{
  "crop_scale_min": 1,
  "num_classes": 300,
  "depths": [4, 7, 7]
}
Rows from block 13 of a small image classifier, named by matrix and row number. Rows with one number belong to one channel. Each number is 200 + 40 x the weight over its row's rms, rounded and kept within 0 to 999. All counts start at 0.
After each channel's rows are labels from the 100 images, of 14848, where the channel reaches its highest value: "colour at peak" is the nearest of a few named colours to the mean colour under the peak. Only what is clearly more common there than usual is listed. The data: crops of objects in photos (Visual Genome).
# convs0: first 3x3 conv (model.blocks.13.convs.0.weight, 208x208x3x3, each kernel summed), inputs 0-103
# convs1: second 3x3 conv (model.blocks.13.convs.1.weight, 208x208x3x3, transposed, each kernel summed), outputs 0-103

convs0.48,153,217,212,208,269,204,229,183,202,144,246,172,196,190,176,213,182,244,202,144,159,208,243,311,171,188,183,187,136,179,199,147,153,142,153,248,247,214,185,208,233,118,169,173,177,190,250,149,251,235,171,203,208,196,274,200,155,179,166,158,219,248,215,234,162,204,197,154,211,182,139,252,251,135,199,215,151,154,263,211,218,257,214,206,209,238,223,242,228,234,168,199,145,179,283,209,259,189,243,161,196,237,164,166
convs1.48,267,205,228,194,150,211,191,156,170,254,273,164,148,232,181,182,183,187,224,193,225,162,197,201,164,223,155,201,161,155,214,254,116,208,80,249,181,198,208,150,199,191,164,206,163,216,151,234,159,193,212,277,198,149,307,254,193,175,154,262,193,165,209,166,182,238,163,183,187,167,227,187,172,176,145,218,160,212,208,121,177,193,228,247,205,163,171,222,259,209,235,176,170,216,173,200,212,189,196,175,205,193,219,286
colour at peak: black

convs0.72,232,151,271,164,207,219,200,251,195,143,184,236,248,118,188,97,199,129,166,217,239,245,216,225,225,134,184,153,310,224,167,203,224,204,191,229,195,161,244,183,201,248,274,149,268,177,223,134,179,277,179,245,192,199,141,241,215,179,238,177,209,203,261,166,231,244,148,226,180,166,168,204,258,255,208,191,184,158,106,221,265,210,219,194,205,225,154,188,159,239,143,182,173,170,139,143,179,211,166,180,193,186,216,194
convs1.72,243,226,209,209,205,253,265,219,258,210,161,149,115,167,200,157,224,246,217,217,205,169,232,121,204,264,213,251,233,237,161,199,181,256,220,172,225,202,174,242,183,249,277,202,133,239,235,115,214,170,158,77,207,187,206,151,244,176,230,203,189,179,257,193,183,186,261,257,197,182,240,189,141,221,207,149,180,229,166,231,179,218,244,155,257,186,245,233,208,173,222,201,263,135,139,196,182,166,154,231,204,210,179,265
colour at peak: pink

convs0.93,269,128,199,242,178,226,114,176,196,184,186,164,198,175,174,245,136,214,240,193,209,206,176,152,234,289,174,192,196,157,163,175,227,173,202,137,150,161,209,249,214,279,192,215,189,207,147,181,223,213,176,218,186,211,154,232,182,102,292,174,199,107,162,239,177,231,216,272,141,290,242,233,180,131,104,172,203,236,127,207,217,239,160,243,221,247,203,230,197,218,173,213,220,228,220,243,175,200,198,129,194,173,156,188
convs1.93,300,180,201,167,162,188,151,225,195,276,249,211,152,200,165,195,204,170,249,152,222,193,157,162,194,278,260,184,193,210,236,194,124,252,195,229,196,240,207,115,168,253,250,153,177,182,234,187,160,206,180,172,168,149,241,215,202,247,161,223,255,201,176,176,185,238,170,232,160,203,290,128,201,204,264,215,257,187,156,194,83,161,233,235,232,168,187,96,288,187,147,233,248,238,166,185,198,197,196,242,231,227,141,219
colour at peak: black

convs0.45,183,235,218,206,189,254,189,191,181,178,207,165,239,142,199,183,142,109,195,240,150,217,231,248,143,120,190,189,190,233,247,280,192,170,235,174,201,181,197,218,160,171,242,149,313,199,129,209,272,193,232,161,150,200,222,205,292,167,199,177,196,240,193,151,317,233,183,201,193,227,163,229,216,148,184,172,162,179,140,224,253,152,137,171,240,132,198,222,111,176,186,307,151,212,191,162,209,256,183,185,221,178,223,240
convs1.45,227,171,232,226,160,235,242,142,243,184,187,204,198,226,215,180,223,174,195,255,177,232,208,219,144,168,215,231,192,240,154,176,218,243,166,213,232,91,191,260,233,265,194,176,171,143,181,190,192,126,204,194,212,258,254,123,204,206,268,252,208,145,267,223,200,187,160,163,167,141,189,188,181,210,169,207,205,237,159,221,190,142,257,256,185,212,213,201,170,226,137,249,206,256,306,163,111,177,245,145,158,264,246,219
colour at peak: black

convs0.82,141,145,247,199,243,152,217,210,194,150,202,190,163,198,175,218,188,203,194,194,249,148,240,166,239,211,231,214,204,175,184,199,242,217,186,211,261,173,159,196,216,264,195,110,322,160,211,117,240,185,227,189,217,235,178,212,194,184,235,99,146,189,161,206,233,195,248,166,240,212,159,231,173,159,182,196,155,235,275,102,237,189,185,158,120,265,194,144,195,202,165,214,215,138,168,193,110,163,101,214,233,245,289,135
convs1.82,184,99,267,201,240,131,226,158,174,218,245,140,299,151,189,191,181,172,216,244,176,177,172,175,194,172,164,262,232,287,226,253,142,166,232,237,165,258,208,197,238,312,264,213,177,216,149,150,182,140,159,215,215,236,240,228,229,165,200,206,288,196,229,110,228,182,215,161,147,190,190,262,176,247,171,126,258,144,249,123,175,161,205,228,159,168,186,232,209,203,275,185,199,159,184,230,189,169,206,186,246,216,189,187
colour at peak: white

convs0.6,213,242,149,202,213,204,147,168,192,209,110,203,235,145,191,198,196,174,108,191,175,220,189,93,253,207,176,285,208,154,204,200,252,122,200,195,203,209,212,215,223,250,256,203,223,222,161,224,219,194,245,162,230,197,216,258,185,248,281,215,207,166,196,241,281,224,119,230,235,159,205,202,102,238,252,188,138,115,209,171,189,209,257,211,104,226,260,254,165,182,176,189,187,167,225,116,207,173,193,228,213,203,192,109
convs1.6,225,196,171,126,215,225,205,250,199,273,140,177,177,173,220,187,194,230,262,172,225,324,149,191,198,215,236,230,190,234,194,147,241,222,228,234,176,211,214,240,244,227,218,158,174,178,218,196,229,149,237,118,177,163,190,191,174,218,152,216,177,192,182,227,171,220,191,224,188,234,159,255,196,207,225,154,268,148,188,286,150,181,186,183,199,253,249,185,215,260,161,284,125,264,158,234,241,286,201,247,198,210,173,193
colour at peak: black

convs0.86,217,246,164,181,187,174,186,188,162,145,295,111,136,209,192,175,253,172,193,173,176,177,142,140,177,272,212,263,243,256,203,187,238,163,189,111,184,138,177,286,240,193,230,216,245,270,231,180,233,235,204,172,184,146,160,188,203,178,167,144,166,199,197,129,177,189,193,199,156,228,244,238,233,223,226,241,188,221,229,211,187,166,172,128,187,192,143,174,217,231,188,260,206,250,176,240,216,144,158,153,204,284,164,251
convs1.86,246,219,180,164,181,183,198,198,267,184,273,214,335,210,215,285,247,205,166,150,235,174,203,218,246,252,262,138,209,216,174,260,127,150,228,179,221,166,179,240,181,238,188,195,187,248,243,296,208,253,264,199,216,197,190,282,189,258,159,252,176,198,161,167,253,171,222,185,180,216,172,165,221,185,211,202,192,177,145,241,169,241,243,232,202,148,195,198,167,188,168,216,227,237,192,181,209,221,178,170,125,226,224,143
colour at peak: pink

convs0.197,206,218,205,231,210,175,143,218,193,219,199,216,156,167,197,163,257,202,192,223,198,251,83,266,248,118,196,238,216,227,284,239,168,197,220,197,141,171,181,162,224,306,151,227,199,171,244,182,179,242,175,249,145,148,181,174,226,222,146,188,231,220,186,147,231,187,206,133,202,207,131,187,268,190,216,222,186,190,228,92,219,202,190,244,159,238,139,169,224,246,189,155,133,194,210,177,204,211,164,181,207,231,146,236
convs1.197,261,206,190,201,233,147,137,229,204,188,226,165,218,122,202,233,260,277,176,219,123,224,197,232,155,236,149,220,166,154,230,163,127,239,198,126,201,214,239,142,189,143,158,209,285,204,199,225,205,234,202,185,169,263,140,222,245,211,196,243,205,138,212,181,104,238,132,191,247,212,187,226,176,187,247,166,194,208,202,184,207,238,210,269,185,154,237,238,129,222,204,236,193,182,181,218,230,274,230,184,194,146,194,170
colour at peak: white

convs0.182,208,192,122,235,253,164,170,206,223,224,244,217,216,182,103,244,200,238,223,155,225,223,210,202,156,183,182,201,249,206,219,152,169,178,192,254,202,247,195,210,208,225,193,193,189,150,260,256,159,211,200,189,137,186,219,136,245,173,228,170,196,226,189,186,237,134,190,186,239,227,185,165,182,206,137,185,239,213,183,164,300,248,201,164,227,191,248,135,179,206,209,242,271,186,188,175,194,125,226,159,201,172,203,115
convs1.182,177,237,240,175,255,181,149,198,200,210,265,192,234,171,164,160,210,215,270,157,166,279,232,210,178,249,240,233,272,151,190,207,256,256,276,221,221,233,201,221,203,196,230,186,199,337,203,242,124,164,178,183,214,196,199,172,212,162,200,223,145,204,143,212,173,240,202,185,123,140,150,202,195,172,133,202,150,267,170,203,180,260,170,205,235,261,243,178,280,203,260,191,189,151,175,242,210,175,263,174,224,219,151,175
colour at peak: white

convs0.52,237,198,158,208,230,201,213,140,186,199,182,253,223,161,182,220,192,174,258,180,177,115,229,158,198,181,195,225,212,213,216,197,167,198,178,214,229,225,197,183,183,176,206,157,165,288,145,159,216,115,128,142,180,245,164,251,256,183,189,272,195,181,160,205,271,295,198,189,233,225,271,232,238,194,175,176,250,214,266,292,182,160,196,211,170,146,190,164,272,195,234,212,188,180,176,150,230,145,151,131,206,206,221,160
convs1.52,164,221,198,226,209,198,262,182,278,199,210,133,242,212,279,232,178,148,169,266,224,126,183,215,220,185,212,187,230,224,192,208,224,235,204,180,277,188,143,183,146,225,205,162,239,193,228,246,193,229,169,132,205,283,167,136,181,161,218,204,155,243,234,172,188,167,217,214,218,171,202,214,182,196,119,205,265,175,227,243,170,140,181,280,279,172,110,172,159,202,171,181,221,201,191,208,134,247,122,210,236,191,224,193
colour at peak: black

convs0.169,236,130,195,149,194,230,226,129,234,211,141,218,248,235,173,160,170,162,212,221,262,239,127,167,245,100,207,301,185,189,259,248,192,192,225,186,201,243,186,195,142,215,283,234,201,173,169,153,284,185,225,224,144,219,174,257,199,168,187,251,194,223,177,177,201,204,245,179,191,213,123,204,229,190,206,152,233,198,171,211,232,196,205,157,251,142,229,189,172,169,219,167,141,142,233,221,126,196,229,151,155,150,285,212
convs1.169,184,242,216,237,214,253,174,153,196,202,176,158,142,182,148,172,162,189,174,240,243,122,191,164,212,167,211,307,183,261,252,205,248,247,202,197,154,233,157,183,184,139,210,242,246,183,263,227,162,145,227,212,195,263,278,220,258,134,197,255,243,179,166,208,171,181,196,218,178,238,205,231,168,188,135,198,262,246,161,178,163,221,179,173,185,242,182,247,162,219,263,217,210,184,194,280,163,223,183,129,218,194,125,217
colour at peak: black

convs0.116,299,182,98,208,172,166,179,217,193,226,175,186,187,186,232,191,255,194,195,251,199,257,183,197,261,238,193,211,248,192,193,166,288,138,204,221,175,318,135,223,181,221,157,239,224,159,279,214,175,214,217,217,231,205,223,186,143,143,242,160,144,223,209,305,195,209,167,191,337,203,191,191,198,158,155,205,253,164,164,168,222,225,242,317,181,148,176,203,170,145,226,166,203,196,259,151,252,200,214,207,205,202,221,211
convs1.116,239,211,172,161,170,194,107,217,213,230,151,196,232,260,155,157,170,229,212,126,198,250,212,160,304,169,259,174,220,207,200,196,141,192,240,206,128,226,276,213,216,197,197,109,255,256,116,154,203,223,207,250,182,158,212,212,247,197,205,160,203,198,91,191,239,213,205,279,192,173,226,196,203,211,170,231,223,227,230,264,231,198,233,238,208,214,224,164,173,206,244,146,184,236,235,91,269,245,198,252,171,254,352,204
colour at peak: white

convs0.124,205,233,195,194,185,217,211,140,113,157,188,207,142,217,216,128,144,117,156,182,191,180,190,194,194,243,248,262,197,239,212,234,168,166,156,163,165,178,259,194,184,211,139,211,156,176,210,264,203,166,154,279,290,199,126,156,146,187,207,229,218,169,140,161,160,186,214,224,158,255,250,247,178,141,181,230,224,180,188,180,170,208,168,195,132,188,132,208,234,134,259,200,209,249,170,242,182,219,176,220,220,146,228,181
convs1.124,176,134,164,179,168,161,217,149,236,203,200,111,152,208,150,125,257,237,199,263,215,220,136,198,188,185,210,223,154,200,230,293,154,263,153,213,225,199,210,200,251,187,142,187,187,208,249,142,202,118,170,172,262,205,166,234,215,169,204,226,155,195,217,155,223,224,228,185,213,215,257,192,240,216,189,199,221,162,204,133,235,230,168,202,175,134,227,164,185,193,172,145,208,193,175,250,168,186,240,208,174,224,169,221
colour at peak: black

convs0.7,150,254,230,233,194,212,209,264,210,232,161,182,256,218,220,142,189,160,195,170,172,196,209,201,169,183,198,135,136,224,214,169,211,132,190,326,170,157,180,193,202,181,217,189,193,161,256,164,142,102,199,137,182,183,188,201,163,147,188,209,190,258,217,260,189,219,194,223,209,119,274,250,234,215,239,248,194,150,156,107,185,248,153,171,172,146,160,312,270,231,189,203,141,163,213,271,226,283,200,223,135,177,220,198
convs1.7,246,268,155,186,128,129,276,170,154,150,184,210,249,178,206,122,154,145,221,176,152,156,215,190,246,102,225,208,215,172,127,220,207,193,167,190,256,186,154,180,244,224,203,225,210,167,191,243,215,157,293,218,195,149,150,170,231,145,202,163,182,169,231,227,280,213,133,140,142,178,187,181,142,215,189,182,237,179,197,226,216,258,202,186,240,177,213,172,152,217,264,165,179,210,170,182,152,115,194,172,260,226,203,251
colour at peak: white

convs0.74,235,223,201,243,188,200,247,256,236,191,152,200,279,191,190,273,212,179,168,250,131,176,168,210,227,238,252,191,145,183,226,193,232,148,179,231,169,194,183,162,217,192,190,275,184,169,223,203,207,168,162,204,222,224,177,256,227,177,176,209,151,282,201,254,183,194,244,190,258,117,222,211,168,190,128,226,263,251,131,206,250,87,173,253,245,239,291,200,213,241,260,229,183,195,259,166,141,195,151,241,245,219,172,170
convs1.74,183,211,188,250,207,196,183,282,263,196,216,214,179,172,175,170,196,168,166,286,139,279,193,134,161,188,308,178,253,224,181,159,227,237,216,155,155,161,169,244,165,215,148,213,170,235,140,209,240,262,201,205,159,148,219,238,213,181,245,271,219,213,202,229,172,170,129,157,277,155,220,263,178,203,176,246,203,195,168,157,208,206,171,239,255,132,188,182,284,140,137,188,235,222,210,188,248,181,226,179,215,181,227,259
colour at peak: pink

convs0.171,186,179,234,154,248,189,198,218,235,251,263,230,184,207,158,274,238,250,163,222,219,218,232,201,225,153,154,170,170,194,162,187,173,163,180,189,160,169,202,218,163,243,205,200,207,212,120,193,154,235,225,185,259,146,183,198,123,247,215,130,248,159,212,236,205,198,211,186,191,203,207,228,107,184,152,194,206,276,194,209,272,130,164,152,237,179,187,207,242,225,178,237,227,178,245,193,224,191,207,211,182,181,128,120
convs1.171,220,220,280,234,121,206,171,177,186,149,188,186,212,166,196,120,68,159,178,194,206,232,181,183,137,162,201,182,191,156,195,220,174,198,140,170,259,258,209,207,218,163,141,237,201,209,148,180,212,255,163,170,239,193,152,196,178,252,151,191,235,221,153,176,163,170,224,180,175,157,159,275,223,144,228,253,230,246,199,219,182,230,210,242,201,200,160,146,248,220,157,271,152,284,260,242,186,146,208,160,247,199,167,239
colour at peak: pink

convs0.94,183,118,190,246,217,240,260,194,164,186,248,160,187,186,235,194,208,204,167,212,204,176,256,192,187,321,265,200,185,187,140,172,183,170,221,222,122,216,178,151,219,227,221,203,192,167,114,108,162,210,227,230,158,205,150,147,220,204,186,271,172,153,154,215,174,161,188,159,252,199,235,257,193,179,205,254,209,204,227,170,226,195,133,196,283,199,192,138,217,150,228,191,200,237,148,173,219,239,166,245,217,209,224,225
convs1.94,250,237,246,202,195,158,163,219,283,199,200,207,182,243,169,201,177,208,179,188,198,201,185,221,226,177,174,205,223,190,169,163,231,240,176,248,152,177,234,202,155,126,202,257,230,209,249,257,111,177,129,184,137,260,248,123,170,188,165,159,166,143,274,156,112,189,247,197,216,233,262,207,158,172,153,271,210,161,245,197,237,158,157,231,188,261,207,251,190,212,217,211,146,209,210,188,259,294,209,188,157,245,332,158
colour at peak: white

convs0.71,226,141,246,211,215,257,241,216,274,178,159,209,296,238,167,126,165,151,192,203,231,219,199,206,168,174,172,277,214,180,235,266,188,130,204,131,155,191,214,260,207,185,154,191,194,237,164,267,256,222,219,132,177,134,153,201,177,161,234,222,240,157,223,176,216,165,216,214,238,139,166,212,220,144,183,199,136,157,226,222,127,148,187,211,205,173,135,188,136,177,218,197,127,173,139,268,232,234,274,230,207,167,160,224
convs1.71,229,199,153,283,281,232,215,201,209,159,205,216,191,208,175,204,214,206,145,189,214,196,226,186,207,168,203,244,205,216,131,232,188,143,193,199,189,174,177,168,136,218,271,180,245,264,290,171,255,221,300,163,186,203,235,119,265,185,206,236,281,146,236,204,194,179,159,228,140,203,168,209,241,218,232,293,173,199,224,267,217,216,185,204,170,217,149,194,145,186,277,219,215,259,216,213,209,133,196,168,223,229,262,204
colour at peak: black

convs0.103,197,199,159,136,189,196,193,165,172,198,285,168,175,261,137,206,155,200,250,162,179,206,203,177,228,259,275,165,228,185,239,208,157,179,197,213,162,193,206,187,175,172,209,220,146,204,146,242,224,206,205,264,175,178,229,197,208,148,175,192,214,171,148,174,138,157,361,143,178,167,228,178,172,196,189,222,194,212,196,176,165,223,214,188,210,133,171,226,138,213,139,261,200,198,212,185,229,182,219,221,189,278,249,149
convs1.103,234,144,170,179,176,187,189,250,167,208,320,141,188,251,175,191,255,155,211,231,184,177,166,205,221,203,177,209,194,179,250,124,162,183,289,192,197,183,187,181,205,98,231,197,151,194,156,191,231,141,137,215,222,209,182,178,217,178,144,192,207,202,185,221,150,179,238,247,190,249,124,152,163,175,253,235,215,204,266,190,153,150,177,233,230,174,240,237,210,267,255,149,167,192,156,169,225,181,196,169,227,208,204,318
colour at peak: pink