config = dict(
    model='image classifier',
    crop_scale_min=1,
    label_smoothing=0.2,
    loss='cross_entropy',
    learning_rate=0.0016,
    beta1=0.9,
    eps=1e-08,
    max_precond_dim=512,
    merge_dims=False,
    one_sided=False,
    adamw_lr_other_params=0.0013,
    epochs=27.2,
    lr_schedule='linear',
    final_lr_fraction=0.1,
    weight_decay=0.3,
)
Rows from block 5 of a small image classifier, named by matrix and row number. Rows with one number belong to one channel. Each number is 50 + 10 x the weight over its row's rms, rounded and kept within 0 to 99. All counts start at 0.
Before each channel's rows are labels from the 100 images, of 14848, where the channel reaches its highest value: "colour at peak" is the nearest of a few named colours to the mean colour under the peak. Only what is clearly more common there than usual is listed. The data: crops of objects in photos (Visual Genome). In brackets: how many of the 100, against the usual share in percent.
# convs0: first 3x3 conv (model.blocks.5.convs.0.weight, 144x144x3x3, each kernel summed), inputs 0-143
# convs1: second 3x3 conv (model.blocks.5.convs.1.weight, 144x144x3x3, transposed, each kernel summed), outputs 0-143

colour at peak: pink (38 vs 9.7)
convs0.116:42 64 67 46 52 54 43 50 38 40 55 42 43 46 44 62 36 58 34 55 62 49 43 51 49 41 71 39 37 47 66 46 67 46 71 46 39 47 42 39 54 62 36 55 60 54 69 43 39 63 42 48 43 45 29 52 55 38 44 38 36 45 28 53 64 46 59 41 46 50 49 52 49 49 53 71 59 33 41 47 52 60 42 42 63 34 48 51 40 44 50 40 44 33 61 63 49 42 50 49 33 57 59 46 47 42 28 55 33 64 46 55 50 48 63 60 53 50 54 72 61 45 46 47 32 34 38 61 65 50 51 44 46 53 63 43 48 45 45 36 61 43 56 36
convs1.116:39 47 59 24 70 32 68 55 51 54 50 39 67 64 43 53 21 44 65 47 57 44 50 43 41 41 56 48 63 37 54 55 53 59 46 51 56 49 45 77 64 48 47 50 49 36 48 54 49 28 44 61 44 49 48 38 56 51 40 46 50 52 53 48 42 57 47 53 54 39 38 47 62 40 46 55 42 49 44 55 31 53 52 44 65 54 52 46 49 57 37 66 49 29 46 61 50 48 46 36 32 40 53 41 47 49 57 53 57 55 56 44 61 65 37 26 47 46 48 39 61 45 29 52 49 47 38 51 46 44 33 36 50 53 56 73 39 57 45 57 23 57 44 55

colour at peak: black (52 vs 15)
convs0.88:37 45 34 49 47 36 49 40 71 51 34 41 63 42 39 60 67 59 46 43 47 54 50 39 57 63 40 65 45 63 50 51 40 64 53 47 35 39 37 43 48 58 71 59 54 66 57 54 49 48 46 58 61 64 36 53 54 54 49 48 49 43 46 55 45 49 54 56 44 62 39 53 42 50 45 57 43 38 43 40 51 55 45 43 38 35 50 34 46 51 51 56 48 85 47 38 43 47 60 63 28 60 45 49 67 53 56 43 70 52 55 60 45 38 51 53 55 52 44 50 46 67 62 32 34 43 29 54 51 56 73 33 63 44 62 56 36 53 46 64 50 31 52 50
convs1.88:56 63 53 58 46 54 37 46 44 21 50 56 35 44 49 43 56 52 45 77 42 36 67 31 50 48 32 41 47 50 46 37 55 42 39 49 46 58 60 46 56 53 43 61 49 66 68 56 42 48 45 56 73 45 75 31 45 53 51 47 51 41 64 26 48 43 50 57 42 50 59 55 35 43 54 50 46 67 35 33 44 52 54 45 65 62 76 41 47 61 36 40 51 64 53 47 55 59 45 46 56 44 62 48 54 41 44 51 60 40 48 43 49 57 34 57 67 63 57 54 43 57 42 47 54 50 64 46 52 57 59 67 47 45 53 48 53 49 36 42 36 61 69 52

colour at peak: pink (31 vs 9.7)
convs0.124:58 66 52 36 77 58 51 57 60 39 30 41 30 38 52 54 35 53 19 66 48 43 63 55 48 51 47 63 55 55 52 37 39 64 45 53 62 56 45 45 74 30 54 40 36 56 45 48 47 48 56 45 52 62 29 56 52 48 45 66 57 50 44 46 57 52 47 44 42 51 42 56 38 61 48 51 36 44 45 52 64 57 52 29 44 56 39 37 59 64 45 64 53 52 50 57 51 60 70 45 59 48 51 36 52 27 32 51 55 57 52 56 44 53 49 68 59 74 39 48 46 49 45 55 63 54 48 56 35 55 49 50 46 55 63 48 56 33 52 48 66 57 53 47
convs1.124:45 54 65 52 47 54 37 55 62 41 39 45 50 48 46 53 41 51 57 50 43 58 47 46 38 54 40 31 32 50 37 48 31 46 55 48 28 23 60 61 44 50 50 52 60 59 69 63 43 59 53 53 47 45 35 38 57 58 38 24 45 46 43 45 57 66 48 51 64 42 55 41 30 54 63 42 51 61 52 51 73 43 43 31 45 45 45 37 60 54 36 63 47 41 48 54 57 39 66 43 67 49 37 69 39 59 48 52 58 51 70 49 34 54 38 52 57 49 61 20 63 51 45 53 56 57 63 45 36 50 48 45 49 48 39 53 63 52 56 38 51 46 51 50

colour at peak: white (30 vs 5.9); pink (29 vs 9.7)
convs0.50:74 35 47 49 44 60 34 49 62 53 63 46 50 57 48 40 44 49 46 64 42 70 46 66 58 45 36 42 50 31 50 56 42 54 34 44 50 30 58 52 59 51 40 49 49 50 48 63 32 36 52 46 49 35 57 45 31 61 43 34 42 56 47 53 44 51 65 43 54 48 70 36 49 38 47 53 37 44 43 48 38 37 65 63 70 53 58 53 37 54 43 50 59 55 46 48 69 42 45 49 41 50 58 52 57 50 66 57 46 41 41 59 72 68 37 34 59 50 47 43 45 47 42 56 63 30 55 46 39 41 44 42 71 60 37 46 49 51 46 36 38 38 64 36
convs1.50:53 56 60 64 51 59 51 47 38 53 49 64 46 35 46 56 50 39 57 55 59 43 49 50 82 37 58 57 48 66 47 64 51 32 53 44 48 52 52 53 53 50 64 56 62 53 44 33 52 38 56 38 51 46 53 62 36 49 48 58 49 50 69 51 66 62 37 68 33 45 38 47 43 43 60 49 59 54 35 52 67 52 58 55 49 35 59 66 38 47 65 46 40 60 54 61 55 31 42 44 51 29 68 36 34 43 52 52 55 55 68 69 55 47 79 54 40 59 53 54 53 38 35 44 39 47 44 40 55 35 40 37 46 45 40 44 48 63 52 48 47 41 40 39

colour at peak: black (35 vs 15)
convs0.86:38 48 46 38 29 59 49 51 53 62 51 42 38 45 76 46 39 38 83 40 44 26 65 46 58 41 45 60 44 69 66 55 48 37 57 42 44 54 26 58 43 55 43 44 69 41 45 67 45 38 49 40 45 36 50 45 44 47 56 41 54 50 58 37 57 47 49 39 55 27 45 49 55 58 73 52 51 52 49 41 42 45 48 64 60 55 43 47 64 66 52 55 40 47 44 54 46 34 58 56 67 60 48 65 36 41 59 42 38 55 66 46 49 60 40 36 40 65 52 40 59 60 49 59 50 44 50 55 38 64 38 50 42 48 55 50 52 48 59 54 48 55 60 60
convs1.86:52 54 33 35 46 56 42 48 45 52 46 48 43 47 51 56 45 46 69 42 48 46 44 48 58 40 53 51 56 30 70 48 42 37 60 45 74 47 43 35 36 39 55 45 64 62 54 55 53 22 41 72 51 60 48 50 50 50 64 28 51 39 48 40 50 50 65 84 47 45 43 52 42 49 47 64 51 51 59 58 36 46 47 56 48 41 46 48 55 32 47 41 56 51 40 67 44 55 53 50 67 59 46 52 51 46 33 55 45 41 56 46 48 48 61 48 60 52 72 46 41 65 72 55 58 51 54 51 63 65 31 55 46 41 70 54 42 49 48 32 47 67 54 41

colour at peak: white (43 vs 5.9)
convs0.24:46 45 40 60 56 54 28 56 55 54 53 59 51 52 45 42 44 47 37 40 41 55 58 48 33 49 69 53 62 40 51 44 56 38 61 45 52 62 44 30 48 46 40 43 75 36 50 36 61 50 46 62 61 52 66 45 55 57 56 26 68 50 62 53 39 64 54 49 53 53 52 50 45 49 46 36 49 50 48 62 68 46 50 72 42 62 48 39 73 67 46 59 42 46 47 65 38 45 47 30 42 45 44 35 54 57 43 45 51 43 55 49 56 29 50 57 58 65 55 53 29 54 51 52 34 47 60 64 35 41 58 48 50 59 48 71 39 50 63 32 57 52 40 63
convs1.24:44 61 52 44 47 46 48 42 48 58 39 54 47 46 40 52 39 68 58 47 39 32 48 30 39 55 52 44 38 41 48 52 33 49 82 56 42 33 47 14 52 49 39 39 34 62 55 45 55 37 53 40 52 51 59 49 60 60 41 50 53 48 36 73 40 45 36 52 42 44 48 70 49 54 43 65 49 26 55 57 52 51 54 50 58 58 78 48 57 39 34 45 63 51 54 36 48 48 54 50 42 51 42 34 47 67 60 46 57 67 44 46 49 50 66 59 49 53 48 39 48 44 54 45 50 67 51 40 48 45 43 43 55 44 69 54 45 51 51 47 51 30 57 38

colour at peak: brown (60 vs 32.5)
convs0.114:59 39 65 40 47 44 33 38 47 50 66 57 55 38 64 65 42 54 33 31 53 58 43 61 40 64 43 51 31 48 61 66 44 60 61 48 59 48 54 43 45 49 51 67 59 45 34 68 68 38 41 50 61 58 33 53 30 48 60 38 33 54 65 30 35 44 49 54 53 52 56 76 38 46 43 48 46 56 47 47 49 41 47 57 51 51 44 35 51 38 51 44 45 36 38 50 39 53 38 51 37 34 47 58 61 40 52 64 50 63 52 32 45 64 42 53 52 43 48 42 64 76 47 52 44 50 43 59 39 56 52 60 41 51 52 65 45 51 51 44 59 40 47 64
convs1.114:61 55 58 39 41 36 62 53 48 47 48 34 54 55 57 43 63 64 53 49 41 52 65 37 49 38 53 49 40 42 54 38 35 62 58 53 23 35 54 44 48 62 64 40 54 43 54 46 39 51 52 30 47 56 54 47 38 44 62 56 65 39 62 59 48 45 61 51 63 67 45 24 54 60 43 50 36 57 43 70 55 35 62 63 57 46 49 61 52 40 59 56 46 72 51 53 47 45 52 61 44 51 50 34 67 37 53 70 61 51 51 61 78 35 42 52 47 47 46 44 49 68 40 47 54 64 63 57 52 50 52 48 61 31 60 34 41 46 57 53 60 57 58 44

colour at peak: brown (62 vs 32.5)
convs0.25:35 50 43 61 58 53 49 57 40 49 69 53 47 48 37 54 50 43 30 46 51 40 41 47 57 63 65 64 44 37 55 58 54 51 53 57 46 32 46 35 51 50 42 28 52 51 51 47 34 32 34 43 60 52 60 66 42 48 48 61 35 41 53 40 47 46 38 45 47 32 44 71 51 34 37 52 50 51 43 67 56 53 67 58 48 48 46 37 38 62 38 63 55 51 42 59 43 38 61 52 60 58 63 45 71 45 34 58 61 40 48 43 45 44 31 50 69 53 59 43 48 30 58 69 28 64 48 57 47 46 39 58 62 48 40 49 49 31 59 44 49 56 44 54
convs1.25:45 49 40 55 51 34 69 52 45 59 50 52 54 54 55 50 35 61 40 47 45 44 49 41 46 47 53 49 47 53 34 43 40 63 49 58 55 46 40 64 83 44 31 66 62 43 46 40 64 57 33 28 63 48 49 47 48 38 22 48 70 50 59 33 27 62 41 41 40 67 54 43 54 52 54 56 57 49 56 60 48 41 44 58 74 36 41 39 36 41 39 53 53 44 54 42 44 37 45 43 48 44 43 67 47 43 54 58 63 58 50 63 57 51 44 61 52 56 47 50 54 47 61 44 45 36 35 54 37 43 50 44 55 50 48 31 37 53 60 40 53 65 40 31

colour at peak: black (57 vs 15)
convs0.108:46 45 47 34 40 47 43 55 62 50 57 52 72 43 59 38 58 62 47 42 42 40 69 47 60 40 51 55 53 39 58 63 35 58 47 34 62 56 60 49 52 47 54 71 48 65 44 34 71 44 51 41 55 48 52 39 49 38 44 51 49 54 70 69 36 44 53 54 50 42 47 50 37 48 72 38 64 45 43 52 50 52 49 67 48 42 36 41 52 39 56 39 40 46 46 45 44 44 64 63 47 57 41 62 52 57 50 72 40 41 25 25 52 58 54 57 37 36 42 58 42 63 49 44 58 60 45 41 45 39 48 67 26 45 53 31 54 43 50 55 47 45 60 49
convs1.108:61 42 48 49 62 46 55 39 41 56 61 33 60 51 39 38 46 66 48 53 46 58 42 55 51 42 47 37 40 42 45 66 45 57 35 47 61 57 31 51 36 22 59 51 46 57 52 41 39 52 77 45 34 55 44 56 66 55 43 52 48 55 50 45 41 35 66 45 58 51 67 54 49 56 46 41 42 50 52 56 51 55 42 56 51 49 54 54 40 72 51 78 43 50 48 61 48 54 56 54 39 59 50 57 60 42 43 40 47 69 83 49 45 48 60 48 44 54 60 56 52 44 48 36 55 39 57 56 66 30 38 57 61 37 50 45 39 47 64 54 41 72 64 39

colour at peak: brown (64 vs 32.5)
convs0.36:36 63 41 55 65 49 55 56 56 54 54 73 43 44 54 64 66 56 55 72 46 57 65 38 56 57 32 27 48 40 54 46 54 54 55 43 58 63 33 46 54 51 47 59 54 49 61 42 41 47 57 45 42 42 63 48 42 46 46 62 46 45 50 56 56 55 52 33 45 39 44 48 53 49 28 48 58 54 60 48 53 68 55 56 42 31 59 42 46 36 42 56 26 52 42 50 49 50 32 64 38 53 23 42 47 60 52 50 34 32 64 49 67 39 53 25 53 49 45 56 58 41 60 47 40 54 55 58 43 38 49 41 31 48 46 52 48 75 65 53 49 42 47 45
convs1.36:49 49 50 48 56 66 38 33 61 40 54 48 64 48 47 60 54 48 39 64 45 61 54 41 55 41 56 55 65 54 60 53 63 50 74 62 49 61 36 45 34 25 44 61 66 51 33 55 40 54 53 54 51 48 40 65 48 41 47 69 35 55 48 57 60 48 54 72 62 56 39 39 52 39 49 38 51 58 60 56 41 43 58 50 47 49 49 56 40 55 34 42 49 47 58 40 58 49 46 50 49 63 55 49 70 57 65 50 58 52 52 59 35 63 41 52 22 58 52 51 68 50 39 58 43 49 60 34 31 62 50 67 42 40 64 41 41 56 42 57 47 39 42 72